{"encoder_arch": "mlp_mixer", "model": "image autoencoder", "dataset": "photos of arthropod specimens (BIOSCAN-5M)", "train_examples": 195000, "image_size": 48, "crop_scale_min": 1, "horizontal_flip": false, "translate": 0.12, "bottleneck": "plain", "downsampling_factor": 8, "encoder_norm": "layernorm", "encoder_norm_position": "pre", "encoder_activation": "gelu", "encoder_mlp_ratio": 2, "encoder_parallel_block": false, "encoder_dropout": 0.05, "encoder_inner_norm": false, "encoder_patch_size": [8, 8], "encoder_conv_stem": false, "encoder_layers": 12, "encoder_width": 192, "loss": "l1", "latent_channels": 16, "decoder_norm": "batchnorm", "decoder_activation": "silu", "decoder_widths": [64, 128, 256, 256], "decoder_blocks_per_level": 1, "decoder_block": "basic", "decoder_dropout": 0.05, "decoder_attention": false, "decoder_upsampling": "nearest_conv", "init": "kaiming_normal", "residual_init": "scaled_by_depth", "optimizer": "soap", "beta2": 0.95, "lr": 0.0037, "beta1": 0.95, "shampoo_beta": 0.95, "eps": 1e-08, "precondition_frequency": 50, "max_precond_dim": 1024, "one_sided": false, "adamw_lr_other_params": 0.00087, "grad_clip": 1.0, "steps": 9100, "batch_size": 256, "epochs": 11.9, "lr_schedule": "cosine", "final_lr_fraction": 0.1, "warmup_steps": 180, "weight_decay": 0.05, "adamw_weight_decay_other_params": 0.05}
Rows from block 9 of the encoder, named by matrix and row number. Rows with one number belong to one neuron. Each number is 500 + 40 x the weight over its row's rms, rounded and kept within 0 to 999. All counts start at 0. Numbers have three digits each. After the name is the row's rms in percent of the matrix's.
# fc1: MLP up (encoder.blocks.9.mlp.fc1.weight, 384x192), inputs 64-127
# fc2: MLP down (encoder.blocks.9.mlp.fc2.weight, 192x384, transposed), outputs 64-127
fc1.173 159:465557547512502507526504475459507550524544483454415522504407493530518427557515428591567425545453587513476519490471515488534474527522481419572533504442447496597507507546454540502492460493452445
fc2.173 127:530491446502546446513457464510495472521570460545629535520506486511556552468411523489491497482526537481425504484584534508529496521529540492444507497564466620487454479479501468491517502482519521
fc1.174 101:550436461545577493519525416481470504443431424487428511537512507488479529581483472514518501521455507463523487490480424545494498476544411517465418512460492515444535492533427508546478515587482466
fc2.174 097:499472491522480523491552503471426482455530561457450472559538542521431526514529441401492473455541440490544475492481540557474470515591497464484497493516480455435496519442456498574478507538533535
fc1.175 098:451509482474520462511542533516482530525447501481514514564547396508540428458500511516499496577488464585541509483545583591517495481527507485470508519490474522440488432561496459484451444556514453
fc2.175 084:558490518550475614535521499528515554517456459523480503459479568516454549493504447486602460501497488454478508471457505581509481422492524473522534477485443520537463536454530476501555495522508580
fc1.176 157:488588537561495491471469444487445499492486518434467528476476533466544512454504527560507546476487431509482481519538411436482480501521491458555524422524486458549517438513434510517497540483472493
fc2.176 118:450455359473521529482490509472563477492532434525534497465532532482405463508451460523467483455498543429567522459520512513516528492436503530468486539598539565520529468551539512487502491475554479
fc1.177 125:499537514459484529491511502504515510463453522461503520436485464509511455517518464468525513504479502462536559534502482429548487485479473435453552559464534567462413430506505478549486524448483488
fc2.177 102:494549517511536446528456459436521451506464524489537439492469562465487546561467512464513516462533438434458505509496441523513467510527447593525485513551490464516646563485522474511489439538560478
fc1.178 115:500456477494573474497543544437522555501503545496479501520435460509401471443582496509491508508411548441485543503492586467531420470576491442482489495447533512515523524490446525476508466525555538
fc2.178 092:482524570497515503482513499479559591509519523475433478488571573580562513499518495432518486543539564515461510524469528484500471472500509518525563487444450517484433485499567446533583539453532497
fc1.179 087:445538492448467388488577532465472499522497448480474506482507524496465513552467477478504585444494502463526584461482479514468490547470486554477491484554507477462492498523506471571462459479485507
fc2.179 091:535436497567481544548525497550543538541523537577512466516478521468511513471524500451420520483497471434518503433477503476573535542515515432507578433507501474433518542442500562444567519469480561
fc1.180 097:491458573457503538559521485463500505539497506492433496478438463437549483533494518442439500453423497522498479398530516514482523577500505528468594516535543554494450421544543559485495496490497509
fc2.180 102:480538501418567464404495550564484510527498549476522589501528445550450551542555460541556452500553441500534529558497528450446518496511461501470486458546484415554437504482467505505511472462494581
fc1.181 104:539525469458566487495542468457484549530567510539525506528526487529501467494535511504531519507470472414573538396482534471496500563521493516489425512538492545478521452519486548498455538598504522
fc2.181 109:494484508594436558546585485531433540586532591500524519534487496521347484487543471497488437494520446502486507472500476456449483600517502482524513491590476496504465531432534535544466452511471515
fc1.182 072:440533494455430508494523458428474509530533491504483514479498480471531440588445495473491505493493589456470518476478440437496503385514530510472447448528516547505531537502487453506544466513557559
fc2.182 078:431518536520523449505562451492486487486474516513467519516519570523470550439533506444549549428462471575550509438407556494464529534501544444504462429505472538431551536546431482540550378454448506
fc1.183 042:514470418493493514461489454501497515610504513480534482494566526542545457491493476487465539507480525503487490545534451543567472508563463568502528519462584518522550484465558562504505476553499505
fc2.183 082:502474532495506515487525492492528503493477540500474469500502486535537578536474529522506475424519458463480475462529536495503491489554466472488492507517556441493561493468433448442498529530518512
fc1.184 140:558421459530457505521485514477547520492581486418481524535492489515484567569522530482461425566528446531486454535546426533527482499590472419485534504493569563471489477529498482518492480500489515
fc2.184 107:419518584540511529513449506553454457527473517533518590446492534504534529502500521562474491490502417472453529511506484463590453453492578551475486479481507550564556458456464456513524463477444551
fc1.185 099:494445501444500508527453495515479598574528498470479463534474499525487511474510471502523476522474556544507504450502523510454474485589502548460535488548494399478532502531552478460460450484488503
fc2.185 078:472523506553502526454544504495563395469467556568513512483515463482485494534489506446511517568540459431475470511505465457555506504524446481546488515495486542531514544495516513554510581472527502
fc1.186 079:474512467473476473538499428414489511517443454545500482474437529495566562484448468459527500410473517470493563541544431487515591435537532554572563570490483511518525481470543530482505437435521484
fc2.186 089:508469478585511427446483563507512474552455399497424511549526509528438467577456528533517446526566518526469508466470575518501403568479536456511504528497479535443562494546524450534437516514510560
fc1.187 143:495511440563417495480516533454540436528521494519519452519462551476565544549526510509541536485519462485548467513482472566513539506513594515556507523485456535480480501465503490500571433474505443
fc2.187 104:445518525539510417479448541496528517519504445572497473442484418549437423487510496453445576525416479508573476544498520529562518527531496534476462565407520458439459500501491458478528507479533573
fc1.188 090:498486478538536441532485547493553488537514515501459526566469512438581465497517445538472469493470525552505486512418546477557507547571509548466485471547402494492417496453494425426543505483500509
fc2.188 087:537426507512503500422513472529551500428547518492531533469556438549492508501449520594522467425409507475460473483460446494496541497484553495462503486496548476483505492476566484496536524489482506
fc1.189 150:489538514466455511499485574548576524452475451485419571427432523494493444537453509593444456568523505464506527581557505492539542461510444582436465523509459494469496509524478487544536502519473517
fc2.189 133:515415501511451467491493486417503563523506503524586483503469513511548524461470519368514483459542473528465514512451517541466501459461584536510576529472588496525523499492548474463516440433583481
fc1.190 101:445489546519442480465514565516493488580521519529495517502497489531460498510452444591528488508492545525526487520470537466504467502571523477518467490485453451502555487565496497524471492520467434
fc2.190 082:498514478493536460470427420512484488467439536478474479542496547440557497514439515413515484509472489484484491468502491493430441513475499549451539516437495496484414524507519532397462508521594522
fc1.191 040:469420525521400508527425510537499442553503441471505522427431542474503498446458493514516497547483559519511546486474517471459436442617475539481581565439506572523524486456485464528501498533520448
fc2.191 093:507542462480506401480668497480484529442500529493511516470549582554534414520527581484491448469475449435518546517526479493501561508493496499511473503505467454477540513491495507449483482523509517
fc1.192 147:511517564525469478548518598551549491456490474505472525488425544546526537544500466502477491447519484492525455520489594483422507548570464491540457452488441501471500557507536526459492440504458462
fc2.192 091:483502514533531493488507428468482598563533469505516498495597459498479476513487509525548511554458564470470445513518415492570559423408481538532495498480474566503417469489499526480490541416545418
fc1.193 088:475570541520469546524534451411471513445533496598486498446449516470528514470532408494533518508545499494506509499596514454526575554496598524546501552557491490468489431495491480592509442449510505
fc2.193 085:496435488489514449492454514525512494550532476373553499498515459498452541570435592472533492530499473514512510484441495516438422504481426543446475510493550502525512559446442537461485620539507495
fc1.194 136:535463498496479490505489511445437502480433499503544551580532425517411527509574546429597456570422497491488408492500515557587498520530450509486538522525448521455559507467510561472535488556519530
fc2.194 102:524444448517534534478583484526461527455486493600513490477434486483468514583527455564470462493484496490425503439494530499475501476504445471501554485535496526496533438580513506531502509520474557
fc1.195 089:509465448415542574468533500439483520535488439464517485473498449479521382460491574537554492562433520450507482490465500508482438499635485560468475527516534498443521513473484570458553490530517484
fc2.195 103:410545575549494489411471495550554426413500543528442494571474591450466514479545503483486455425489489485484626540512460566522527473525520479389507580566445512539541490518495513521512485518526508
fc1.196 137:517475538557448491534505573526462435533468506601511530518462505452534536536551516525455532458588501499470574445579478467464451559521484434555491499531424568508466487498542505486540456481494468
fc2.196 092:459586465474511520467437539461450501526523534522487496414487459541445542474509499498517577523491470573550458492490499519506528466477534529466508505433536539471546413501543547587504470542551524
fc1.197 150:410573536526522507513557533465448614525502528492467494527483435443411507496480583503473493510515491429493476606510445508529523495504437516524510550564544537425547554477473425486489502453523453
fc2.197 097:508474478492523532479503506543554460413526458484456543434491577519590492440516496493500561522495534565504482485489563548520517536560546460496488521541466455475411479511513554488520472517456538
fc1.198 095:513457445442477457491449542465569524510490444463422508469444567440483466465527543463540413475536486542475561533421546479556448484507434451509523575465509493493477476435478520485533486482598515
fc2.198 105:548511554520426521501468469484481559477436532512440449533507482538482474536487453491552533555466527548533511502512453539498479490570458489553505576477460447502568576538559430505506544511528544
fc1.199 128:443605483544502436488517477463460521454444497562524541495503486554505494499512459483539468496496412463500494499526502417449511530503477502490464562533452473522487469441564504462520547497416448
fc2.199 093:500428545492515548442444481538507500516505554465472506484551499530563441607467543497478567503514543508449466520495439537579552506454593524422469470482529530540477491520510496471474440516574536
fc1.200 098:485442489516472490491451585545486568517509489503471467587524541474488432477511497568505524526489519583541436525456512513487486520533424456431502498509529465481535542547520513433490593539437469
fc2.200 090:488486482524539581534605451493575517501461546532461465446544471531461507566520503488530500462474528478436500427531572483476533453472507497480503486465480599468444406462544523526484517488560511
fc1.201 060:428492498460497514510575434488495509558480542525492497482530481552531547479517449429506446435481497476557494406519452527476514419472585488521460532474464473530485430458461457434510539469513479
fc2.201 084:566448434531529428498443474458420485550541511502520542530437498491509457544481494560516514494415530410432474513496526491490479566487470505462575523510527472521509546510485595555499498567513523
fc1.202 041:513546447534488473538450566577480498513513482542488460543554568483499533527501492460524541495561488455490529536481595579588537495426486494487485548479538449507519468513513562566558506453483553
fc2.202 087:517457539493483535446561461407513512613512401505519457502499519494541463450496548509534521556497478417478459489446472451486441535511525481524511489503510531481462555506470518522527514507534448
fc1.203 108:555564500516501500563487552511521403546526512497505536553416489526519471540434491520529521484500469462505483559488448537550560570470475469389535518451383507436484451589496441531547519521447524
fc2.203 109:516516492536522428440493513513526489446519557537522527501468564485474496540549506516508509456517519462446458466561539427408486441446463480545492398566526455543488534522493577538463522518532531
fc1.204 121:438456410494540490491492490525500453567456438517541545543518556495510459502420486512465504515447494436507452516481498437527494524531472511475510512561506520507587427474617540524527486533487502
fc2.204 181:593546453538462503521484457465506535513486505489474441490483470536519525536488527492509482420431502516495508502518486534499520487514499435506555514540495432494418563464527437466478509518453518
fc1.205 156:485573475447528464546493564534424452517477519445473534566523510526565473504534514455521461523528529519480546550499504511498493525467593532460451565515497525480490512556472438506513432555503566
fc2.205 120:502548462513485502516455488508623541444495487478508518471526472470501463471488418552548491537468537481508494506446586513574547404459460500501465474555451543494531508415512530553572453521487533
fc1.206 080:478529498517516515491473542427510466521515522510507494493489478477523432535491437520501550573423566413504508458475483438511474473509506518502468464485513539487536549460491531506482544537509538
fc2.206 095:445541514453443501482435518575559511503466557462480525468504434545556509574503507494422461480510466575486552462613490541507530560521499470503547569501493469517505425530496486516538488464468525
fc1.207 085:535485550465482460515509487517473508492496516490450494538515518589519604542567534547488478457487477503462558498503536552557513464447546449520481468552529490472528566448467531543502559499522490
fc2.207 101:468519585546450442562594475545478548435513535524503532514445549504501536390567430488472540548516551519459530486490498453524528469497519482443507475479543506509430458493446503464525503465499523
fc1.208 068:506518519472465446591528621493456523533441511454496495496460462495585542551472477470489458458460537477509500487517551509478528478484450540517403577441507520494523441512585528507500505537487430
fc2.208 102:525497472543499526439459441488504509487499481473507557519509563512395489456463538484498487522520456490483474458524455468509501497504490462488538440458463442460519568434408475496386537550475571
fc1.209 122:483550538490403491448479502486537439471523547530452575455426544454474505526495477504551452460535470483492505513520497480551507531465524540562511566481448467529520447522431465493555467514511488
fc2.209 076:487496500539570506536526474486450526580521515473513476527550472512519460495475524521465579474501515526477477511474495475452505470484460456510492479530575563432493545553563512496456498488488448
fc1.210 068:516453425531495527497512519495534509538498507478473537492441541513537464505469564499521494527472521465478501462549462409489504508587489484513555522519455457468498466515496450496547412523485493
fc2.210 097:467462536465530496475490520516452488449468431502472445463560513466520501474481500521534595480520527476517603531433535497513572503539557521539437515522498512497550494539468622570497490523559463
fc1.211 086:510493543477521492473489550494536553562465448419478457504511504442523477415506506532544444485471497515505551541483548485527520508573444553529472592523488548485546463534520506493474463477537513
fc2.211 148:530515531453467501509444534555525531432444544526452521529511512560526475506514510499524434553540510510408430507458489504542535455466499523509500443487550486552558486477499477431544477510553511
fc1.212 074:484452519533470502494568505519504503484555470463509535482473558516537541493517426514521425545515516367458471544479565483559496481565497494487439541476407549552480465485522471519572486507489474
fc2.212 109:473523502513448566482390585530538435515408500456498506473526512441518443550512564524493581482537488490482503462521455465458466538580424486523561510492566475459560566485473519498459539545518477
fc1.213 102:466503493549481466506524505417482509451456560479489585547472456524527451497552482545531510472479458553485479569519550525506527485554393431500460522469508508463483495458498488464448464558528400
fc2.213 104:508490531524446470548558491492530537485527439546498496475487547481516507468591500438470560396531471490529462479484453542497501503520505574438491557500477562429479479528552522567482459479523469
fc1.214 112:463522534497547499437472554505501527502455526497490516488444487479467472494481486464538559567473602521449558425498547437514531512499525497471540507521418461527477531528486460524539590504510469
fc2.214 093:525513466536470494520544462512517489501577517480435463547524522528504488540526471452460474496487442514522461510515524569527485520467475458520447485506554481450490570485514485493545480529434518
fc1.215 054:498452450535525451513498546525448540565509512502530567511477541439472498558576539503547441474557459548490458555442492520619512485464535515485493539485480491575526490483502551529544481477550586
fc2.215 087:592488414452510500478448524496508448597534491485530461489528466477519505470471384497451508461462468461449419502494504464513509494514433515515519499498431465490427479521458555489452528542429399