config.toml
model = "image autoencoder"
dataset = "photos of arthropod specimens (BIOSCAN-5M)"
train_examples = 195000
image_size = 48
crop_scale_min = 1
horizontal_flip = false
translate = 0.12
bottleneck = "plain"
downsampling_factor = 8
encoder_arch = "mlp_mixer"
encoder_norm = "layernorm"
encoder_norm_position = "pre"
encoder_activation = "gelu"
encoder_mlp_ratio = 2
encoder_parallel_block = false
encoder_dropout = 0.05
encoder_inner_norm = false
encoder_patch_size = [8, 8]
encoder_conv_stem = false
encoder_layers = 12
encoder_width = 192
loss = "l1"
latent_channels = 16
decoder_norm = "batchnorm"
decoder_activation = "silu"
decoder_widths = [64, 128, 256, 256]
decoder_blocks_per_level = 1
decoder_block = "basic"
decoder_dropout = 0.05
decoder_attention = false
decoder_upsampling = "nearest_conv"
init = "kaiming_normal"
residual_init = "scaled_by_depth"
optimizer = "soap"
beta2 = 0.95
learning_rate = 0.0037
beta1 = 0.95
shampoo_beta = 0.95
eps = 1e-08
precondition_frequency = 50
max_precond_dim = 1024
one_sided = false
adamw_lr_other_params = 0.00087
max_grad_norm = 1.0
max_steps = 9100
batch_size = 256
epochs = 11.9
lr_schedule = "cosine"
final_lr_fraction = 0.1
warmup_steps = 180
weight_decay = 0.05
adamw_weight_decay_other_params = 0.05
Rows from block 2 of the encoder of a small image autoencoder, named by matrix and row number. Rows with one number belong to one neuron. Each number is 500 + 50 x the weight over its row's rms, rounded and kept within 0 to 999. All counts start at 0. Numbers have three digits each. After the name is the row's rms in percent of the matrix's.
After each neuron's rows are labels from the 100 images, of 14848, where the neuron reaches its highest value: "responds to" is what is common among them. Only what is clearly more common there than usual is listed. The data: photos of arthropod specimens (BIOSCAN-5M). In brackets: how many of the 100, against the usual share in percent.
# fc1: MLP up (encoder.blocks.2.mlp.fc1.weight, 384x192), inputs 64-127
# fc2: MLP down (encoder.blocks.2.mlp.fc2.weight, 192x384, transposed), outputs 64-127

fc1.34 087:476574583470472407541441450536534449636551537472461455590487527420571522499498528555468426555534509532520495497490421509557532503569499460503563451427550458464498334571492501465515537397507480
fc2.34 090:534446469512580501509558530437580509519574512446527437509493511470523445589550477465490530490442596522442455430507434472524521435428455500485489524457521451473551577458540495574505525504552539
responds to: order Coleoptera (36 vs 16.8)

fc1.125 119:510535451519444501403554587472458533508455425402529621491463522520534523569562553408450460532496458405525459484557498455548502506488543578396469467483607505511404448478499530540505466478441554
fc2.125 113:477491362502556555648457504448490456545441511451481450530565488478522504525453421515454411467541553455528546437542463557550439591486499511531487486575526433467531431511478399400368551491540502
responds to: order Hymenoptera (45 vs 20.4)

fc1.196 124:517408495473590494465433525555498523366536585487492457506446572480485587558550505521466478612486542377439494502560539395493540529568435493473453493432480548481526558524521537461520502521479584
fc2.196 134:538582528572523450510475466544490439495530508494510520477451436498444447458467497519556407430434438455506512484484553464523508546464492440446435597397567451479571455551446508548470546460494419
responds to: order Coleoptera (51 vs 16.8)

fc1.225 091:550503436491607476495586533407592540564504518506552546446524486519461562489481492468534520468459551489614541488546510540440527491433493508476448520496465529511598474473520525557416503484477455
fc2.225 089:482468472412508513469524605558477475519473508438441518573539514459457528478514487406493437521493532515535504421494498522512567383556474591512543514477472480613483431520428544505454459443481435
responds to: order Hymenoptera (42 vs 20.4)

fc1.290 079:535511422490521458614506451491477523500451482489452490443473493566553399509479561456516523477455488524507524425524463518412430545419550504502507532562449480533477500568489513494488554416543438
fc2.290 102:572519520519527614496457556467409497481459517499378522533503559495521592500534473561482473514568407428536426616471566572577508494532491496457433487477480437494514445403509484557540547545541458
responds to: order Hemiptera (46 vs 11.3)

fc1.373 096:480448546442592415506545606525516480456464436504515526564506492465525573484594504492490486522468534500383483576570560421534559463452414548425502374574512465454512448533493534471461557538531530
fc2.373 101:481525458508476518497490444499491579446487521524412511483553567489547449422473521481583509573474466533468562444524517537468487541468611456504478533472420496505531516566514498413448482525519601
responds to: order Hymenoptera (43 vs 20.4)

fc1.286 099:536590548462572504542507643544500461471474436531596452494442471518511529580540433532461410535587501565414452471540481467506547555452531481512378556564504443465471563534533440492454589515509487
fc2.286 094:460397483522435571562524428512497493485600488540486570437544573421574414502449516480586428488517578458437458586447538517433488594514484445463525506478523562452453482432479595546519461520557512
responds to: order Coleoptera (44 vs 16.8)

fc1.121 108:421495480559458648539409505533532467514503556496474478558521503508431549407524484456432414530542493461583513457563552451519430474508471532595564523462586473459527575502439491439616527452467491
fc2.121 104:495492542441427425487610617527483568513480498503493442487517571526564498519473553465545544470406546477446516503456445499468587468531590420376491498517415559519527451478510507474401510574533515
responds to: order Hymenoptera (41 vs 20.4)

fc1.235 094:545471397520535564544481478559477405458465605494522495531521486532500500488517548517497491546434534520403483522524499446473509564526453500500484511519384560485557524520561461528503526570517474
fc2.235 102:561524483520531514523555488515504518473515535531459549446524407550520593583496585621502510488513443483425462443477470485540533498484516494494512439398577552545484502510461521493508391548548455
responds to: order Hymenoptera (43 vs 20.4)

fc1.30 085:427498415514532486578444477515469444372467433500483511486511593507543421486489536461433494542544500498516511476519521583409524484542576525476461412540518496553407530571430563501568539448579456
fc2.30 092:490504541534504527508440509451548572547533559563502584515503562438384481480535493517510461416519457455501487550485516435503509487496463514513412554537487511551491447426488492547506522460489515
responds to: order Hemiptera (39 vs 11.3)

fc1.260 117:402550489449558383515545458447470398555538518599510565459504533493532499537551478494518438543519516573462455539432576498487447467426650512483451451540495509501411508437504463491500512473523521
fc2.260 085:589425474568446588417479474544489446491496565494504534533434454487517453498572476409477501460462491494556450601504430427544456534542431529536386615536521473413426529430552483584487500592515445
responds to: order Hemiptera (68 vs 11.3)

fc1.59 085:425451433513375607452409426557508550470434506425503402472471528519495545538455416603439476511491510527475465441541526594397544461449490529455527521486493479533559489520486487453453533503541524
fc2.59 090:481540518553528482580523478433563456506522491569501561476402566445510481604539541508530546473488542434526488498477472448466529479565531509521491515567545510505488545463614443552554518457500516
responds to: order Hemiptera (35 vs 11.3)

fc1.194 060:561484498401465524523473495449556526563486500537529523513558457424434425556496495611558599488489558581536575568445445480479489552409563568424504437573458520449476461508470519590528440419498428
fc2.194 045:522539446572511543487528471527511509440508544487534531462419552491581482405546478507405498532503509531474516538531499538508478533481515491570571562508546514522525496543527521412507566510461584
responds to: order Hemiptera (32 vs 11.3)

fc1.104 084:571530485463416550548472502532476490469507530481484508488464545548504544463451549502502510568406494462432523582507529552516503500472489515454516520469446527454490473456476541401457421505507431
fc2.104 082:408488504536513530506521498469518485554521557554566464454474514431445394469526465573496453442499555435467540508396531447478520379384562540552468571473535398495448445453508589446456478535578491
responds to: order Hemiptera (53 vs 11.3)

fc1.108 083:550445503485468526495639509430527471505511533491438392478485563465469615561477438458536531459519450472476410478405428489482435501536490570572554495549447462489553464488552543404570413520521502
fc2.108 059:420599550490549430508451512540582559551393494501548524518433515523554449485593495499539527529535553500523622454523555491494506485408423461414580472433542468522497523541464497560470511420604555
responds to: order Coleoptera (38 vs 16.8)

fc1.302 108:464461535438471528572568573538504495517456458566500537386467430548551537540517583475491508482570413514518505477493516505470447560542498458489504506526465507543502498429497460415514533440489574
fc2.302 111:475547496536543513480479468483439497453443480500540516618559457480495538430535434532558374536447575423468466531488458467497480536457509492495563550440486447508471450590424533493465559439624491
responds to: order Hymenoptera (45 vs 20.4)

fc1.58 059:543390475523521445543558480572568545537424457496497450490536488517462466455476407516472549396465514567516491474410522492514435462559549494441501487448491537462518526435554508443479441516525434
fc2.58 039:415573476487450558454522449407538381421536521471527501483469528531521436514578519524506445536454552475497505531512526498536532621491485412533534563541448487493543449542413541558497495358484455
responds to: order Hemiptera (36 vs 11.3)

fc1.103 067:506499518509486506477408485452545517513594520606430520572460387535591391541503505511529515463533524568600411492461506555528563531350593471423489418473499505430452450516549539487472557510499517
fc2.103 057:532516519532504589507526579512521463504496545512538583486523571445449511508522525577456501519474576562496588535585499498455472550574532487603535623512567536528510572461560592566519378479500526
responds to: order Hymenoptera (50 vs 20.4)

fc1.166 099:512481509473447471534465539511473417500536477510419586579521531436430578482550568473542484497479504501625441488394497559525527497409543456529507505570531506552473423434604507525479519539506567
fc2.166 091:382520480478542471384471506527448510597483471517507477486563496545483463511505466464511509511498477526538579573549474443518432458531462525443609406425471501471505528522511570538510588448521512
responds to: order Hymenoptera (41 vs 20.4)

fc1.269 085:511548461558531566505544506579562467448444571504427528457415501479497445624601562484475492526508458529447417518501497453542607527504572502561426429542600628423493481469451501536452436533495448
fc2.269 098:449473489467501471546560503429517538492497480460548514472613504482430484475477500439558422508454547403449540541550485467443442481518485465469482518434491384517466485485458588452516532522479521
responds to: order Hymenoptera (42 vs 20.4)

fc1.306 090:533477482473411557434478440577504581507518498410456506446487550498447522516462513460405474513495466413547547512529456467523589460527447525466562461404610409578481455514489447483501445531447583
fc2.306 110:531516465490421482473571536423555503514494455480451529497478481464628464520539548523567522489510528452522492554539485542388497498502565519577492474495436506529503464521575547576497491454556447
responds to: order Hymenoptera (47 vs 20.4)

fc1.228 084:484479385496521536530532574500410519444540491461535419518550486548550475435501537513488525520441482477543455450518497508454584535526510484445564580522484471567496446539444470486581466442533588
fc2.228 097:470529572560584490466474475444613483590478474557481576473441538455400520551551535617536409438530486470547368573439547480458474465488533521487422514477495582493514521489530424517427530511486525
responds to: order Hemiptera (36 vs 11.3)

fc1.282 088:521469468466497516453479458578571552474488481427371581512518486487527413528522594438476500542495528532396444454613498442514511503477548528587477505471528499486492502527514503491448569548517530
fc2.282 076:515416571480574498581551416418481542494550480498486483455480491410498510568411544543507543529532453528530592427560441400509460528496534512384472570480481529410556426436531501429524458488414472
responds to: order Hymenoptera (42 vs 20.4)

fc1.5 076:427554529527469582526485512557520535508508623449539500465478544532474467510572404459517427534464459521589492534489538434448503563501597515567476468543469490496535415512518457571442545474489577
fc2.5 142:525525535577477485549523457455508409445468455507528574544445484473562606531450502475470520482518505451536456469490447543481465375497503502421481490564535526513496577516517560404520394501487475
responds to: order Coleoptera (42 vs 16.8)

fc1.298 081:444498481506460617476474514488553473437528553485520484551529526494471478582550532528437550464437548447498559503511408548478614509546375478429596498413534475501570455552514470485441502463493476
fc2.298 112:516486566503532452516455509468492516559501493401450588418477545479518411525477426470545452482501491512445534534505585488481420573507653432527449537637428474419490553461454477524519582521500541
responds to: order Hymenoptera (45 vs 20.4)

fc1.55 087:504504501496457486539529558412457563416518484456501473492516415470590497566379470528500529463443430531552455426432607476483451476617442532520523432474380570415534457513588440503460460457509526
fc2.55 103:550583479594535521498507423563541438492470414456484541488430528510414527519610401548492467575508543463458464503554443495428524503379456509502466562478506479565514604413436500548517571510521578
responds to: order Coleoptera (36 vs 16.8)

fc1.265 075:414465461477531463500634539501382507527462520469468422485502421509515496509451491524554533510464490468512468458498487466424491512438484434494508505429524487441541504441444487430564466459391497
fc2.265 120:586494498567502436586459510523480450461446411509515577495488601509479496525566506538556495489502571402545492423494526557530492545517564486550430478495458452516551490455431469500523604509562540
responds to: order Coleoptera (36 vs 16.8)

fc1.111 087:506471466551469492567491451495541481529523541528478422598532466456517483482476518521455499480507594575508388458518497555516508519415507431504537516491465423402530544556574503554486521537586536
fc2.111 073:456442505446491450430490522520491439532467566535472545353509595461548505485512534545483481525530452456491517597478533511440529535554439521548479538568598691529480441488482563476515457404449455
responds to: order Coleoptera (40 vs 16.8)

fc1.270 108:509515507444486560558509560435579467473510542532574466418519534416489523496400528494583491420497535488411490434486423536416463521496464469514457495396551456521507541476500523525500493465558450
fc2.270 119:552438600537465549482554534531485484600553542490504508532477479539494607516510511355510534431568543546534473589581528558482515532569399427551394498519447415460407581481515521547531534526487502
responds to: order Coleoptera (37 vs 16.8)

fc1.331 118:512492543429529499530448504526499472496453418462463516554533488464417532492483515492605421502491493545451563614483536490526442520468541495563534430454620500501563471485557506542471499545422554
fc2.331 100:457493548546462476479449436425501487540568599544526520509469500559528448462556483471457451527453480523565443539458451492474493483515605492508448504540449473382565538425493531465460491440615449
responds to: order Hemiptera (50 vs 11.3)

fc1.221 085:448546479427559411513456553564494509512495464488546516520455527508493515475530523441631539440514489531497506484413528527520537449538477550551432475413592588521511475520539471514519529479618555
fc2.221 083:478445532497498528508491455478590558539447526428513469546493431477447526507505508359506401447616613519497496437493490491526364474470527582415485584581530574472515504556444460519537497462523416
responds to: order Hymenoptera (41 vs 20.4)

fc1.56 085:419430479465433571469580405541558549463507578484608424441513518518564550604427503522495513499453533536488576522500506416533505509528491431505427466510514556512555497477470446482493546479466516
fc2.56 074:582473591586574426531458615521508561546532463504429574446417508488472509454571484480561440476506489523454434510506545526397552482522485563515594575467473437522518525447523537519540553429572600
responds to: order Coleoptera (40 vs 16.8)

fc1.110 081:432539580487472498487526475504449579455531441519482501469507473438538569539459390552521511509575449576550462465542528532392540566462450513481506467480426512425506609394529496480514544530616531
fc2.110 110:483459455549404495484592478560465441552467543543604465539490549557447485537478519482492481492401559558432450542384402629521512450481560618460519542593544439545525396503513550525529544464499500
responds to: order Coleoptera (38 vs 16.8)

fc1.332 114:478437407490482451491502569523474475546425520500493508520563476598479555451499500466488531498554421569556420525563507491538454533497513561520455516453480482495480469510533520515503524542391458
fc2.332 123:442488543496458413474472425445478532491647518519391519539575557452585543547489455558495447566530540551551522530502538503466403545470504452500491465392568528508448469498459488469589604505507480
responds to: order Hymenoptera (47 vs 20.4)

fc1.184 083:495467483463534518485488471507582500531532469555414581506477465579563468478458474489451523549462535580587501462581473570510518550609521475523554471499488442521526518501502559489482471585643506
fc2.184 073:538546578601531471417603428414579525481575536461516454475451600491499545581522484498467473488510473453467518558484495540512521514410484477546513543488527475565587519508453449491448535509422520
responds to: order Coleoptera (42 vs 16.8)